python train.py --arch="transformer_decoder" --model="autoregressive pixel model" --dataset="photos with spoken descriptions (Open Images, Localized Narratives)" --image_size=16 --width=256 --layers=7 --norm="layernorm" --norm_position="pre" --qk_norm=true --init="kaiming_normal" --lr=0.03 --final_lr_fraction=0 --warmup_steps=130
Rows from block 3, named by matrix and row number. Rows with one number belong to one neuron. Each number is 500 + 40 x the weight over its row's rms, rounded and kept within 0 to 999. All counts start at 0. Numbers have three digits each. After the name is the row's rms in percent of the matrix's.
# fc1: MLP up (model.blocks.3.mlp.fc1.weight, 1536x256), inputs 0-127
# fc2: MLP down (model.blocks.3.mlp.fc2.weight, 256x1536, transposed), outputs 0-127
fc1.567 102:475530501464560482501555489475485481490643514473484486424510435525510542506539519459481394504511550451474516398479448539502475514475551482428497521478502475507503497496456436531542574537521462509480440518483490527462487506546551437495510507507462543556469561516421465488492498535508549547553473556543479579527577432456492466448497498503463481491518490529509494475540501502540423470548
fc2.567 103:509459515494428455467447512523565438479493460517450485537504533489498494479526511499448532452500441491518423518507508555495592480469549483473489508516472538569449467533538489610533513528469474542585530469490496467527488569461532382529531471489505549486536477458574541549492526522522475450461433478431493470511527539490455536516575538513523472458422585498502538414446465499500520490489
fc1.568 099:485501495443505449519508470537460501537535512457462403522429483548489428468451471486523535525471488560481545518480575549474492555465447505510505487530461551478502502522547476490556484522434513517609491476518510464532536539493471516493439518496432497478488519563416517541546515459533483528497542481480466452532526564550476539545549466489464462567481484436497453581455634545528585529483
fc2.568 109:525517538597516535469544540529502523475447513513492534459562535445495519477556445472409503505535470503488504525524457505562502458523510502521493513499447457582542475525465513497506504504515503504404523565521455551486454528531470470484550511487519432494439557503497435484462528511433568492496445462468546544438493528488503442406518498585531605384504443504518489483483518454535489518500
fc1.569 095:421454467439396467505571509505479536527549540477500558422555543542469470409473494507481465472428501501395444460467571417551591451521550468526518520461548556533534487435468486489486453559551516572520557528541490425565503466505464510619522528529518469491441533533506460466518481436624583453509526485488474527544512461502488565463499456501516473495502493450530473499486555499526489475480
fc2.569 100:491502451547579491524406530517492435523499418520485433500453471486519482511483546481515484477572505522540552513560406487493453461518446504524460486552503446489494502469524571479527555441470475477517447434457490581409427509418528544488433466478438554522513425464456529577510561564461481551504526498550486466437475506441489454451518543530512512541529527560473525481450495554481494510510
fc1.570 118:553484459471522474467494464460496419524454480445465510490493570430479418469590496492525553490471571529491469475533426559546511519499547558505579472465502543511519547495551503538458541462547519485475476462506522548544400502496451501421522568464502497468468540491462495445518548488427505571504504483579407492419559517466514512566567545507463471523531489482495458468515488563548505540485
fc2.570 104:493512455424513565467437457513460495470400500580475576489502465526427454539546520551350494508495487447522539507498493521492535509444494524465481511549573529517517541470514415464465544448446523573582578479444486445547515472488492495492470506530471507541469575515565505521465496461473539438592524516520548539545449518506504505440469493448471476463561576539440583519499412478491445487489
fc1.571 123:465480567491484426476493538442518528563457506455548553472548488502509496574472421537481525495463442483470542426430456457466468470394478481481563428529493441509425539453556496507498504506532520534499516524510459517507481540536489551458505563516523463552456488495450478429411475457485507547462453493528488505440597490527512463480552500491468564468564467510529496465471491469546595454538
fc2.571 117:532485531501517544441556528507468468443564487540466450587477544455493482477488510449497525524545562583513462471477591529540492564541536510569475607496499575462562517525462523535481494510498517512515526528389518502503464508429479439557510470455450544508524549410544524478521566523561529501530476503436490503498470503541491494593428515550512473454492554443440524530467508532416450485483
fc1.572 076:495458591497549504537509461527514496503509444471564530451456513488485526459468449481455550543485528478489443531519469547537476508471499510414501506424529468476439479483552435476466568477437557474444497470520469507523561474534550457549440478551522450470509532457512507560544535524496525492478486569534503517526439482475576520490501530539540514571502467580511502478513473553464502473527
fc2.572 082:578482468516560532491502513491372467513483497515511563494476491546506484472497466522537432469468518467497515500454550478462503471578486473529582483485486476565515464568482536483513517516553416546514506485417481502528529472456521515527552587480448490514498440495505528521450499437481472529525454393537557470478518440584465523532550483498510524410494498443600497525472562493600518450476
fc1.573 086:455523533481502536556529591489554506556481499537509493381492570487486503507530524582517520524460498460483537520538539472544510513471458457511457397484452505458443519524480497474444429544466517504493419545475491536532477480516484477530472522544525486555482452519499478548475575527521496555497553562489534555455570398503452467524481506407487476527466448485508523537501588481502459424558
fc2.573 093:473493543447488461510438462510524492466475435506482510490491465512526476516490466460523514491450543511506506494428514505490487475472525547441526533556509464479459535502543461506567499511581520490505517444496612452513483494515517522537497507523519534506445440569516496497464466478537459478535472511552470470514412624478465441483485511462577466465482524501503464493487401519515485546504
fc1.574 114:523474418512431507447497538455534497586537429565508586492477519521459525482455493510504468481485537497508517562513419502528474488495440496513428538502525446498544505482506466486508482510520489555517492412558491581502539483461535462456458622511520540535413504521547506522428541464511483520502516555430464465481522470486471545520532522520427451427518402486560496527508475528538516488514
fc2.574 109:520536522517528509477473448518527462467516487431576499482540505550494433509579500548507496478556466544515565459494556526578492542507574493504556502483497474538553526460430485437450483494510492584471469523510550430477454458476405575567467482481424472493465520485471551461533560511485502514479473481509473523496522511460490491422488430507485526519438529445468502470532479429442514448444
fc1.575 104:417501546510499425485436561568505508548481524491518482494475510442426471464479517596489464471502514481496468358504473504573499526535485522478551468549516536484486437438542495519481527564463497509482518529493493459435539453527496545460459513455502611481511442517490530433433493492528445476492507459460448511432511483458502505482592503448425454511542479517504490506565565471550525528518
fc2.575 105:594511533514490532381598526528501498453488562474527479450494461554507544522471529497474524510426518488539462564492528464474518477477540520522465577548591434564451566452470554563500515546518528541481542472463527465476540477455452476571505593510474393492535498493491443493488450441425500485518415493561474552489505496504552561470502486541510502435485522450534443532496520464486530521520
fc1.576 086:506488500449446449484511437491645499483463553470538501458531575509469490541526442504508504503501571474481440481527467514582430479531492460519547478479503461504535502484530492499457454480507489500464459477479438516548448579530474447509549498485479432523507505439495527483519501512438474417506515480511506415502534510503460554551529459546462501511546511532471496493458454554447511533559
fc2.576 077:515505450506521494432459568510459436408535467529516518495499465460504486504549469529497551532495510509546519505520548461459501443593502540522519574498500541531465461449489502518519447501476498459506587484463544498521594518498456564466518523470545420483498483472552489546516474538500515519491455530525534535494441511473540533515468522491516501442457529438496494526478444537492400436466
fc1.577 101:504473465478476528540463466558546501524486502441479574535524540523466438531504548496500514518518553509582453506505505572561518544479560472573482562493470565494481461564501467435444543413522511533442544442514397449501532525536515539510483506495528499405499478467465448489546471431428514482530500496436439566493533517502511509497575520479499564430481590525530517497464450519573521499477
fc2.577 098:498478513534520544545517525554479486550471511500531527426466480482518507458500469517526513435501545533583480457517488457506480501514499476443614482490486526485516453509535609559548514506488516425488475507481572507540518444524463502525570515520475442539490497584469468492455497520425424504504508446523501477565499540545527510519503531515490468463495459542511516472611546531496470511508
fc1.578 092:539455414507454553548568536517441510459522456462521509548532486496575500529501507530403451453461501525538487467548457472544555513514546477524522505422561528492524512468476505436524513531505485499610505459593513487457502465534557468497472457583523499528540438540495450520542502493503418495490475504472381516547502467475489427524423508477556430520522501491496524513463468455486518463577
fc2.578 110:514448481510544491476444482522515572521550542488484469470469426445466523467509499482553531530493469531471494516499436474433508471502496528517498496465514560491579486504511516489458541441552547501466426573534484500457467575527447497562496570485507565570444489519508467470548467540505528544530523499489523520542531458544505448448486520497509494441510453544482495548458539547462487512479
fc1.579 098:524455500498505435500572490474490528595549542438511494532469541416484512465464426534440477646506495467488427539545591392525437521559475572488498509495472537497523519403569501530469530520468488524527502547514543500544480515450514487435515522545514489570436430527477448545457525526481545503473468497589514505469545432521524547435478470538502505525450451470527484492480498436539511533499
fc2.579 102:524496496499476476524401524522509448445452587468445467478561504537514549515480507451580456434487511501486537531529519567495563522448487478498502474465561462482503494614490505533513523524455510524430521485440487520491473450462519521529475518534539487496538493453526548529506553485467473502499587469446508523557450479543480509513477479501503477467573534478553510506473514586473562476480
fc1.580 069:550520486478485419459477501482532480515538487563485477455520429437479527518591455532492544446491515473509532477530459486495506519477453473596535450475501462489464512563456462471467462456497528529560531446478475536569509525482509422493439516496471467611525493527462556528605573473398534509498443589520454448399509480462506533463499548517457478442468495522557503488473529558531447564520
fc2.580 072:499508500534464581522495514539507446527459524520500494529534519511444446535470548485456503536581491560486481552441500515480481511447494474509505523469558516537525471415446472465505509497462512499490517555494458403515419507550522468484539497514533555477522630479471465496482470537560484502455501435519542463480501512485522518579534464494517521515465455417486474532489468551464508503472
fc1.581 094:496489564560476521468497487473542544427530511492483514511466485548539480527479534468483437550534536520515484478452502447464522457486446586453478454450475466594453447430474517560559454467493499521499542534496594484488472455492536544558525540519504440519554455457542627469459503507513504482502533496503468419564463520477486540472481467464512501474479517481476472402529534428501558522530
fc2.581 099:534570404452552518539509504513458486582506520480533547488536534402506506518512522487444558467486445477477560563538490584484504551467554421556521471528540534443539556603540479466489470568528480419530552423507441515517535489494452502429499553513492536516471523526478407538492480454468485490493435498499431551498456482533509458555533489532479523497476470512496501536486404550492470471523
fc1.582 076:526522562452531476545418513470542535440508547445443477469483528550526523407474498468514521525537537542563465481497446591502516473555496475407530462544538528477445502552499515476478516475521543442521474460496418500490474510507470484528445468484504523532489500511526594441535578603550578530462392430494494475500438449556571502535478496536532456485496398496586536555528497483483479510503
fc2.582 079:484455515491533480485551472493514511458457484506506559516504556479441520540490509513497455470474543449448530463493546424446474587470515512539413502464417469510540494416509497551571498483538464493463500529499548483442540513563546483523499534553491535431540501566531509589504523405524466504530519558535512491449570554479394500515476548489533512482434584558486521541498520486494535441551
fc1.583 098:503439514496514526521481436518545476538526570521437563485536543506466539501500533503469554467456535533537447534450520486479576544557468515561494542506481604490496509499578450498578509441536517484461523550465524544422517519531461573535522474521432406447518485502512482524476460499433549472516581470412437512451465451503478561583547558436546536532572520598524481500533459452469461506433
fc2.583 104:499487460565502430496547495568498526477495472489479472509466439493507391534502526565474535471550509505455450499492484487483460506487558553498516459515526414547396452495461488528540487544515491589542499491502473431482528419559550445441416592520514583574446604512522500487454557494519446499482448480575560482534552507489411467489488480491470454490496474441483457519467515494531564553484
fc1.584 095:476565466464534478471517492512470514462528464494535476455515515487634490522533546527519493451533494431524496505560549602490560540575474531487489557508504511445552495510491517509503443503433500542507503405454484486498599527517452487463501453425517461535496525479461461468452526497447490504535519401522444537475498469562480516496504523435475479494492469427410605460502493575534500541516
fc2.584 085:456439469519522474522474520416476484541520472491599513536518404502403522458461505479486442539495483588552482547525427448512423457466570527484442483513541472547512477483497538497509496515566526543482513551569489508432499461467418504510521442522450570490516467538523541586468523472574466461479521569483503498452539516460529473493476506504457480475461522577472456424492529513514524469472
fc1.585 088:515538555479503502506567447520462459584468462560552608456543496578418445493546516511551475515513433548534490547543485449564488542519556469537447547470459524538561531500581581507470516551463486415547525494487494570477530470482500523445510503536462476501520510498417525556506508502561457558511439461433521494462526484483549474524511526502519493392467518509496454477473441565474534537535
fc2.585 085:551495594498470583549451464496517506485470506445502468498473540474544545517445502499532509448542453504412497411473489529488473518537484459510528559515439477509495434521417469494558470543463530508500471449470509508580515511463485507542525462472424501556589512392485593492503514531509548464425503518537464516530502489472481560516571473476510554576472489448521526536477629527519465443521
fc1.586 117:522523576411511506498497507532492493430555526556546497477476449583523566498448477458475443496565449483494479445391513447524511491500504500463473450437469460436439522505562499518501472589531521489468517580469505511473533418545578537584476466479471475512456471446479550471479506528528545488462529498470442469570462453579472408476451491510560487535497505523480497489511574517575483493439
fc2.586 118:489495478549497539519483579494445488537442462444432461525517489415505454484540512594431497476439544514530504552587527505506550493480574479503456542542539452506488473510436481512560537415544494569535491455530455492487523521531549560417485572528550525487507534554517477488482535513478466528569489508527552447498515511430456467542573508503443500504456524498542501484468406485422506454549
fc1.587 125:481503549541567527467466530511432522542405494503493477437467455469476491441546452506461462498479570547452464484511466453479568541486504491510465540464546522467512581450558511484442503569546521496517513455490473457519494468548457474436477537465486586503496579517435525493509507502580519505543506522492472466418511432522461481545573554497449466382519515588564511515509444512572470477479
fc2.587 126:527587456455457555562567499526525498584564491478513579475506530528499483540463546535495518516438483499541615551458460513595469573499508521447521511542462515533481505442452449481534474552475444468488468510514469474495559444504516520523533509491519523505506425480452588446529481420508517456526474531473494523544524520538515561398539464440481536477470484399482488547460473498544475528468
fc1.588 098:487591472547493389454486535474532481504442475522455443417473540525520540411520526519499452479514556470467491532535580508477496509462521489529572472541499527494469470453587523546531531495462520512448435544485485503509561518446507501472416525497453555480496405476545444499531466552536511517439502420614543437546549494510434468480500485547523584477477489475464463496502484511608474542499
fc2.588 090:531470641471485499504454520493463471463527459525435463530464513513485549548430547542452461507470491562434569462500438503475580458518530482523507453482470590549504455520481526452463492499518469532533503558485556431438477458490527483588524486508568523510457532432498434449467503505498490502521534566452493442534499474515515550503574491482519501468472512499543565526519514441437590577537
fc1.589 099:488496529486476552577557508499428507441502448462372390448513475504513508558491469465524479506505517488484500417534476529488512552514556439539446482493407502525523575446461465460506439557536540492501507492434482571496434483558510530437487484467501466461470496511557478493545541481504489449496547470541567598495483486501532503533498497552472466574480526548445507510474523558546557526477
fc2.589 084:491446514502536449427494517540502483503483543494585463484527569518529539484533502523545457473538493444532485590519502515472465514540456449470490449563524517440509476542533514558503567523455484511516494469485517500456534451470472539510425461501471487524462522506510453455512520488489479464499505574464477434530514516474488525486522495525587520448503495537551522457509484435463481607531
fc1.590 097:503513555492521496534466484549520445494397554488509478589467511455505519461496472530476466449488479522491534449452489425491468474481432470458473456503438542535501473526587525490496592517446515494420573551423481433488538446508452506541451561496416466484546488451479486497571462478502489555454513468555481516525481459431476500486509485524501545505553496531530516535474561518493515454484
fc2.590 101:473463486538482473497518549456421464516559493533493503412485483474493532545499542538499530450559560482475546591540475529563515524488546509487490534534490464512439517505519472526515477452567444470576493489561484543541532540479538461517515431510582557502434490581479562469512550557530504467533508496420534466502499526535473498495499527466462479478448444424479515470498444499527436518472
fc1.591 088:473485570497435494534506531546534494577469541533477473537498491422551577554516476582487579509600580482555455481456508510453447496531514510510503498506472477481488483514487496456443471546503542495472514604484541499512562480509538490488485504496429499434511492587508481485516431510500504558462543531544537537451537491514500393523491522473484480511428562521505578465485561515482529618492
fc2.591 096:456485501593425510537476477456487502476529496489560510484499510535523508517496583418451433452509400506484579473514518479589513453447484562459458536460524575538477511500535423515554487475469465564513542447491471562478483507502469510449506517509536425515490554462491528517527562457501539454476492478489428521467442473466498580473484484531481476559539426516491526521486469440539522406535
fc1.592 092:535519526489524490482522535542436509508504516545505463515456473498557487486532500444455481525443485445535489499486500486553411488458530446502543476445451470500516544521471519523500481491529532542499525535472505471488492505492499533568520502526505500573492540583509559457408486480516506478471491507570547517533503508483520530489519453549491506518341524469550571514471522539487610535453
fc2.592 094:508485492522440568559413506487553555488466525454508434513455482543512502540491486551498561492523559513491503469506531486491527536552481503427495545608461504433427474465521456477471576491456507482451474445469536552474470512455533417401536500550492479488514489412503503534524556469504530473564538517435483544509519515458547587539573440494515483475542512538436485512524494503480478497570
fc1.593 090:435504488573463480499502529475536546588549402488570456514523462548478426505484454500490570493489526520522476493481501506527504511535543469486476451464491518478451421524544516450498433555486486510558480489542552504416506537522555504511483492485445485487529481502474403485573541549418467540472499524510502455550557498484545515559463496495522476520524472475496493485405453535466556484508
fc2.593 105:525456521570480561533461476540568500446480495468471515519473534539593547472428517479470468441508432575537505451528533440478527442461474487466500493506482491488470499464480408534533565458498512510391470504497530510517472501486551476479462490541453590486505545472487569508468519512605497522552508547426527549580445475466504438461488515535491511573495506569482493567508559503507503496519
fc1.594 107:467508526476439455492608523459527463491556556531467532500463546482508536497396511454465542484502509537471463488498436488485531509568518546419471607503555396496492477518437472449451434512549530482452470462454501498509501465425508551536469562438533464509511477541551566509444547532527509508531480484468489495508485526509443485589534486473496524509509459514493514505528548487502446471541
fc2.594 100:574523448524550562510469473488476608559484498435525478446511392515459501510563525512482451522501544471539502529533491503577475479452451464542558472488440566471569597464572532535520530604433453463555544505552446431509510450548548431509513501507480508481463498467463424512521461489546508515499481563459564441471499561558521482470572523501542466527484524448512470527501468481524506504528
fc1.595 083:430503504494448447569452548527564422527458527519507542501475555436398514507469435568454569503533456460445466519513519531451462535561496536478559486492459466507467467451470485482477478537513536481454524518472474459516463560526536506560504425434498501494410484485565476476573488499558498484498516521552536437534535467444494543518496530469523577502578514539454535501495580468514576580472
fc2.595 095:558542491472564531447549400464477516492573497508497454571501486520459483556522550453579546541458537489596509431541483545513554546490522474585438580529523504531519543534529547498517576512520556470491507496492544521512526517501441512536494534554500445562490488486494536547484467489544446518542548459485429513497506479496482481536484424494402444418462494450519493458505480540506456392455
fc1.596 077:534479449458458431484428473508548512474524554475461506438474478474458488549619470523491490578515444506496545509514498530505455446477530498511503526521524473466460560480490447472486438442476464490478510540527422499551382471565495455455479563543453520476505483543535475507428546541461438504469546489503460501492516435514424522485533539547475557510512513488516477513596586511429537507511
fc2.596 084:539502498448541567475520542523467473535502468472481580494505502457548412499418460474488513441558526451457532499441513467459527485537448495435531452474503460510525495472512507473491512576501541498500467476499509541490497503464495538523504488436520547538502503597498441464471440469493563496506475536500546508482460496471498554445496560451519497494500503527446428546470438549567484491466
fc1.597 081:535499455507543383456529454473573589450499518590546528471511451502515505507523470474467459456483514469529468491473529501542440551585495572503506528581471511501538501472482480468555464481528428542457583483444475485483544538508544591537507486438489535558446481456540468523477407484459479553501479504498490480507470463519533478500471562550474541471497555502515521476547520558506505358464
fc2.597 084:541516520480481521514516565501486443577526437458506538483555576485487459419484537534515552510517494545485533516520480496492511445439532532494530476481460507480419550406530541477418474475503476486550429539565562540504499473474472481463488550503489503436501467544458532481428562508501498445509493487472534583492517560512509488514491431467537488498468451492504522533472477498475513632579
fc1.598 110:432508510489504522526531538476472539564482516448458536436475475447481409511541531450424495534492473493531520471499499515521462478499525445509514538497494464489598538447502519477514455516483580487499499472500531500466485452541469478507504459476476484532510422514458501558569491440509436506463402479510525524538472502556498493538490533487439559514473534519482463458431542525469496490530
fc2.598 109:543501432493481549517470481531519479556500526541523440546514451582501530537461486528513521414514486506458454496435549513515444524459539523540520441533601488488535565457548512497524483496457505512476480562449464479553453462455526482523489583510498532492418569513484505475459504486526434583488535565527455469463516482496460476436455544512539516506479490505568487426563457476560503497589
fc1.599 106:491438504434473485526455476502512548500517473440576566529504571530605433538478519524417444476417497536476506448517492505516472513561431485481442472484489513584447555516571499508467527480500437532484527512543535450502509473499555542481481471520543510521543471525496444504528464508533494539465514512484473547455564508511542449502430523443483491567515495462467463491495588542480531441515
fc2.599 105:514478503512521480499491530462471530487456599592486521478510452518390567493501512472475578509591504512534517508540606460494566454438582445524502554527486474546568466572451480494546486485504532444500489458521483474468530555536510539431492471408496490448472468483451489503459503555555489475547568491495552423559485472559483517482531525545511471426495474506500514524511475452480549543488
fc1.600 085:548500440452491485563463464539411517559513472436468506466503489468487486518491550549548574452419479466537466588483471522485512521568527451490546473461498505519478515464527434551450624552525508465523448545470548506523483483504504567572460476447493513475563552553493618491545524480534529492577471455526457517495534523469533494540488434536578499490527468418513519491583493585536449497474
fc2.600 094:491523498477506569493495514485615513575479502540480522572471493501495531488542502431510429550465501523522549489472501471559513527424508524500473497551547512441519567445430511515463385496547457536486526472534511503522545484468560494497457524527549409490503500477512465484448570471477517557529507549499507489546512551566464486515533460485418500505493517494446493441512495463504447524577
fc1.601 123:547486459531551517558440486512506495418551530481466433442542552478510503528549471532523524484472565535553466521530452520443613517538494450494586462522575600492502515446522508477480527463540535567424553494460541506504539532506516462489501477508473505453527516471461443491578547490488455379547537439427540520484489516569525505485496502521490501524456473477530537457528565523581463504510
fc2.601 116:515473536522469548432476509483442491563446451468507504597524462539481518460494526447449479523426466488460515481495566477545483458453468546418407541473471494537516467485476509582489516474531488462486485483524438523490515526543494484480476466509533479480516521606499489562489478459565480522419537512519464518557555476518451527569483530510444407479543485556487521577524477504507551460505
fc1.602 133:569419469422507526477504542484549464471482531540488579517488516553493511518534501486476620473511460534550461532501542461486451507463518465442454430442465516455469491493461513505506506507492531473465475520485468470574529530543510508522418555498512495536474437496398479498536522400531477492496458494440520467526447536486567467484473507465487469498584482509516418516524424510539547497514
fc2.602 130:475505468497581502494497521478523482452552491512589515469545414508501419466465537420560506489526497499471535477560451493518577478496486510558583495502493488520523536520516493476483526491429487534439521438490558486555551472555461519460576511487483474440515507549449486436497523599452514518538484484539466486506547508531510473485518480517546502546516503481546503522460520532417485479528
fc1.603 092:483448482432543437512538511464548531486458518458480513515484465425571557437509506502479584504487451496455506453556498524469525515501515486534474474476464551615512502486512492513541530533581471446476504512392538425548526527564466453433461508529502530533457489483502484542499464522596517506507445504503446513544556544540465515495540522491508572483489531541516517500515535475455493500445
fc2.603 086:517638503532493504509561551484520475483575519460419399490515486536498510555530455484531446444513529487577479468408544449495528488518438467500493516501479562492435480465483515528508541481478464514522482481510479560455465483402472515576630545497463451488540481504551548436501474482508493569456558474488510477525467464429498478580500447480503473477487477471558547487490511525510524493536
fc1.604 097:407532503481498468597466533530485468523484489496470435498457591493453605559579503502475580481395451472439485480603455477518525478535555503513487500478544477508498529563465476490519493511465471499536570547479475467499542507526490519498464524481509533402397478432461556492541491523463517479477510533503425473467505511536476490512492493492429510492512490476509485538536512487547538478575
fc2.604 110:537472571481499548417574466458488480509568471548501526427539497454545447428520523432490401501546465458547457555501581533539556497409387465456583540543500495475455517497497557522529466487580526495540491443499463496462496563481453470510513463463524479529553450496519507474516432471497446539514454484501586468460462485487477493473484460579557479498523488499489511445439514494461454496522
fc1.605 079:545482469493486471473491484502481492433564521568495566471493489501505459544533563569485474521442523552483552451481511412485516501411467513452439505510493513529472561429534469500489520567514529504460531572488494452566546480544503451527406514447515574437498466484500444443584504472496464539522563546460556509461542461512494404453511489494509474477512525501486428551509520571439465405539
fc2.605 076:568513442527492452456477530524561508528443529408548498575489485443448504488496445478457472526471422481552489458576478504510512513517484504481528498472476511473576536540465521507519490462500424545471525414517414491501506540518530501506488422569555446553492558583502437544460433463429587462457498507450479442465481545494589551518537537467453563491545485504509570568574462519495509514437
fc1.606 075:560523493498416524587442517493491556500487499418463510483490507518459495500495563538472522448510489527458420523375438559549457521577487529475476523436523543517505539489528496499509494530549526507490484529470468498526511517519466565540535504519477483534539507487469490432559550409514504589576486477551536544485483465485541542482544466601535557485529489427522496443552444534574540474505
fc2.606 079:517461478512507525496475496496523525509514508539507471541546516419553486466465515525530431528508484474490512468550471492497503530527547525528534478465452514410459480437473514457482462416456491538497512543507566462484550509478538512560433466494590459550539476490482499486509564517500578530449623501488434495499510512527501454476530552487509468512467541505543447558456545454454441501524
fc1.607 112:512518432446557569453420470507427508529495513515528547540485510533470511548499535490491515425478526499526507491488498493486550474517516488518476569428497579497536474512532523510476469525499566522510502556490449409413465452572536539498469504474458413493470484547439483563528405544521455570551488465461538484556487509553455454537439546507497463480518511581459528493439535502485524461572
fc2.607 103:482482508511494418542597461547544511523516470546491516516486457480480473388489501485482544525445501493510475497569534570461553459501521450493556436496500491529443509502498461472506540479595475455461520552511499549516485516464452488558475543508598530505558473537528513503474478465491543521502507508519513517540532479454567529488470481402545566564515470428535515479496506486535500500516
fc1.608 098:507462512455543532543494526517550496502463499505532486494609476470507599451456414478448508476411522518488476529532470535539507521490486541444514475465605528522472474511464521511523513458430514482530526505492526434451492498488505496520474504509492567514541538483448476575438521448507509493454573570528547471554481487496500494451475486487451503543548506501493441471535482391467566436486
fc2.608 091:482555508510418530499448554570458503480517477459442530428509562484504494534542465550540531510470507501451509488456483489470451543505516486488533494481491533517469471487540555509481526538470489519561413489419456583490473433439519463525497419438521466434577472550606490466513487524457522523524491466490459503504557454560500482567455492585502543499563562475540532523412566612557460515538
fc1.609 116:501449514526529452479487539528548473556458493543557456493519447448558502437458485601485463513482488519511517504511534480541480507471499539523473505474511486489581503502541443565460526590509489566554484509486497395546551506488458433451429453509429524491518527425509480544561444487577476552479511439481554459533554477505513497475511533523461474446547512557486473509443473543466567512470
fc2.609 121:490524423555531494515481488575536459500524585407484479464459509509481458461530517525496554557526500495547564537511464446446520506495483400539508469532499504479549555506517547472460500538485534574490536522475465481508539506598450587526460463449562433467544539549504527528507504476432402406525560545510489494456529420506468504572541516520503558527509497448535550508437477456381426454546
fc1.610 119:454554579494442474457496542501486537556511494520502519472521527458487582494509458500526504488488401513516562472550472504464521521426485481482502448464470530508537481474485519475467549486475489523482474525471459447504457505507467533501472443520550508461458472478513465414486479464508581516487499472484508483525549484414484465536551438545484481498525501554536462518439526497509575467529
fc2.610 104:493510468484510569411525486497470465555458502482434497475482576475503512518422487523441472523502539521458476527547505481554434525452518468441467543515495443457492518548466442511465505493514456485512505526456520520483535496477567381572516478487506585527491480449503443518506552475544520420482485404510551514557538456551417567592486529625546534469564537512544506520491443512518462549498
fc1.611 115:590433486503523499577440446551472468485494515477526477528445430555502476479454486480490518518495432467426519545489516576490551492537521476584503504496507576505526509529503551548496471465466483531456478466502561490482428504521499512490504497433561500482441504530525466476506471485511445499442463486400467459484498532581560529450540534484457496481500465523604594423569505525467566420470
fc2.611 113:487503488548453478444516569464544512532477460502469615503542558480419509482499521499476438542490574525526480491495505446446458528480474478505454487514470502460498432515507489533475541455515510500500545590449542527478549561491579484536488525578500510519516466420473518463472521453493564478569552496582510577580503478450543424552521455486566540513471573512500445565450542525550436539447
fc1.612 089:523509456483544527479512434545475503530545503509515517442536500507510512487491544493505474488478503531532504488516497486498522563509532499486490601533524533425525545478514538518521511527532486405507550517426543521501454478569459502566475568510481543486521397443518542439497442514490486516534466464516436467481492464553399497473482463453490473540520500520539474486480534543487524513411
fc2.612 094:511445531555531491495558531452559470476494443484496515593457487431519527449539438558480531425487516497441466461434485500520472427504492514522455424526531488610490432549506428460547472493535453595541444471531485502469562485419478528537489435439492547474484573534447547555452543513560524512460485496478566485545528513570531502528536499518533479504483473460490564484453513507548489555576
fc1.613 144:432602462452493496486490511474476527509455482555569504472559463578514445476479453402568480473474529440412455480489531557460474430453462475516499508526511458459489494481488482499571403557522509554513465503545463413461546506455472476562519534472523480491412554545474530541531514468503554454587511505525573534409582530433461531451501552485496537517542478498520530475502493529457527543511
fc2.613 147:532421522556508495538507466507528480491481560508463496543484513481501486539462492526469584454574513571510543506575536417521533488574635483494472540569557550545550462498508526462441505450517475384544547511482443539512440544524492538485498498488513499534513476499499444470489532481521443462461470406526447493519483445549538545507533445493464488503520527456506521520541545563504507448525
fc1.614 084:536466530476502495509534467545444490540454478541437448495437552451512489553423571491562504496539535534488573495558562526520483505515504594445516578488486501491493470519580498475394510525449440500477468521460501459433493554591480407526523536531494505544497427462517482519530518504493508538478525477479509507442483454513489529513467476550437432520517507520458515415495431549458458541524
fc2.614 082:464626437465450455518486465433426456447510492568560511488528456532499531479499386533472516532435446446490463523497495462503531412472472446554470470533482516529488565543455491533544476485495517544496533491512508517543510500434573563480447474490469506509540521548522499524521392500464552453545496514482459480549468585451582466530493529488510513527513539496544452606457516483511560477490
fc1.615 093:490493437482549553524462538485504523513548504433571535475438496476399431506529473494474494513449490491486537493429429539523471542515530519525547450444592510441517529511518534437440566505534525494541472437504502456525471502491507544441485554421488459470521550510490513463506563500438436503537485498559521512457554500488505460502507478523528467493462457431483500555425528489517472472495
fc2.615 097:543529449478512559470557529514548498525477526529436553515453513520436479501459560529507484462511498479441540503513500593513536499541511497481528570507481514554484520466460416508497434505457422489507529508539497517511522452522525494499489548571464493391422506495536552436498487491477584448536505601604497509504487552522474463532546520436401519476481483463478586513507450528519445547520
fc1.616 076:543532481540533509516546526526497463550533508467510453483536476485453507493556561524487507460403493517529529518444460472540457514511504486506529474532488535475487480516528524533494536473497528480556618543533568575532438522506491468440525463460451530452472551503481493463516497463454498485519534570511515502494484487452534479462460587563528441547480542507554514520483514547454440418499
fc2.616 072:434410484426525546534487527531534517524424515509548537508557454484514456530550512476507456494469586447443478469539438499514485504479416456477466486489495482472521567438520459508457467568456501483497494446482505574585470453477469517467498531524522477537584459507507545453431525528498583507568437480427446497529496511458473543561482508496483575474479472484482487469439563504457502541496
fc1.617 123:523363549546450529489547528523539513520506505545445443483475550510431571516577482492437496489479463591522461494450560471580464462480518514519518505592565511503534500532481558511501503443414512525480509528591521520507418507523509544467471446522448520434543472503525558472551535482489493556423562460477496533515464445487612549528593482450477445509461467482551456459479524482488486430536
fc2.617 125:518497534495514488451490449443497576528439515384438545534559460526623470502461425542503506549482502459460558580508451490474620468522478525481481539427429479573453494466567474466530418559561497494468468473443496475506530521554553457495471492523489509571439519562502438425485531512513447445533436496499505508522425491524500494480442457499480543511483545491508479468523493519567534517442
fc1.618 097:556498531486541462563504541551520395519557496468483455488582518413419514433472480503442501494486580467563461518522501467560466505479517539462433484515500494520495490469494504560488463482510565459499559454545540512469520436450527516510505496464534512490465497508529562458553492469494561473557501520488550499593488459513406489508441513489496532593490502494476518522511552472547542517494
fc2.618 110:494471485502480513562500435490531533489432479496524541530457469571563500514508556497527464524511499495487500468507469537453563492529488458518570514456445472453476581500472518467496465535485449529497451542436486510535545560587505447546539552591565478474482504547496517548424489547570483562457471442506443475472505499562573499515499436492485483464501505530544499492494496507488467490461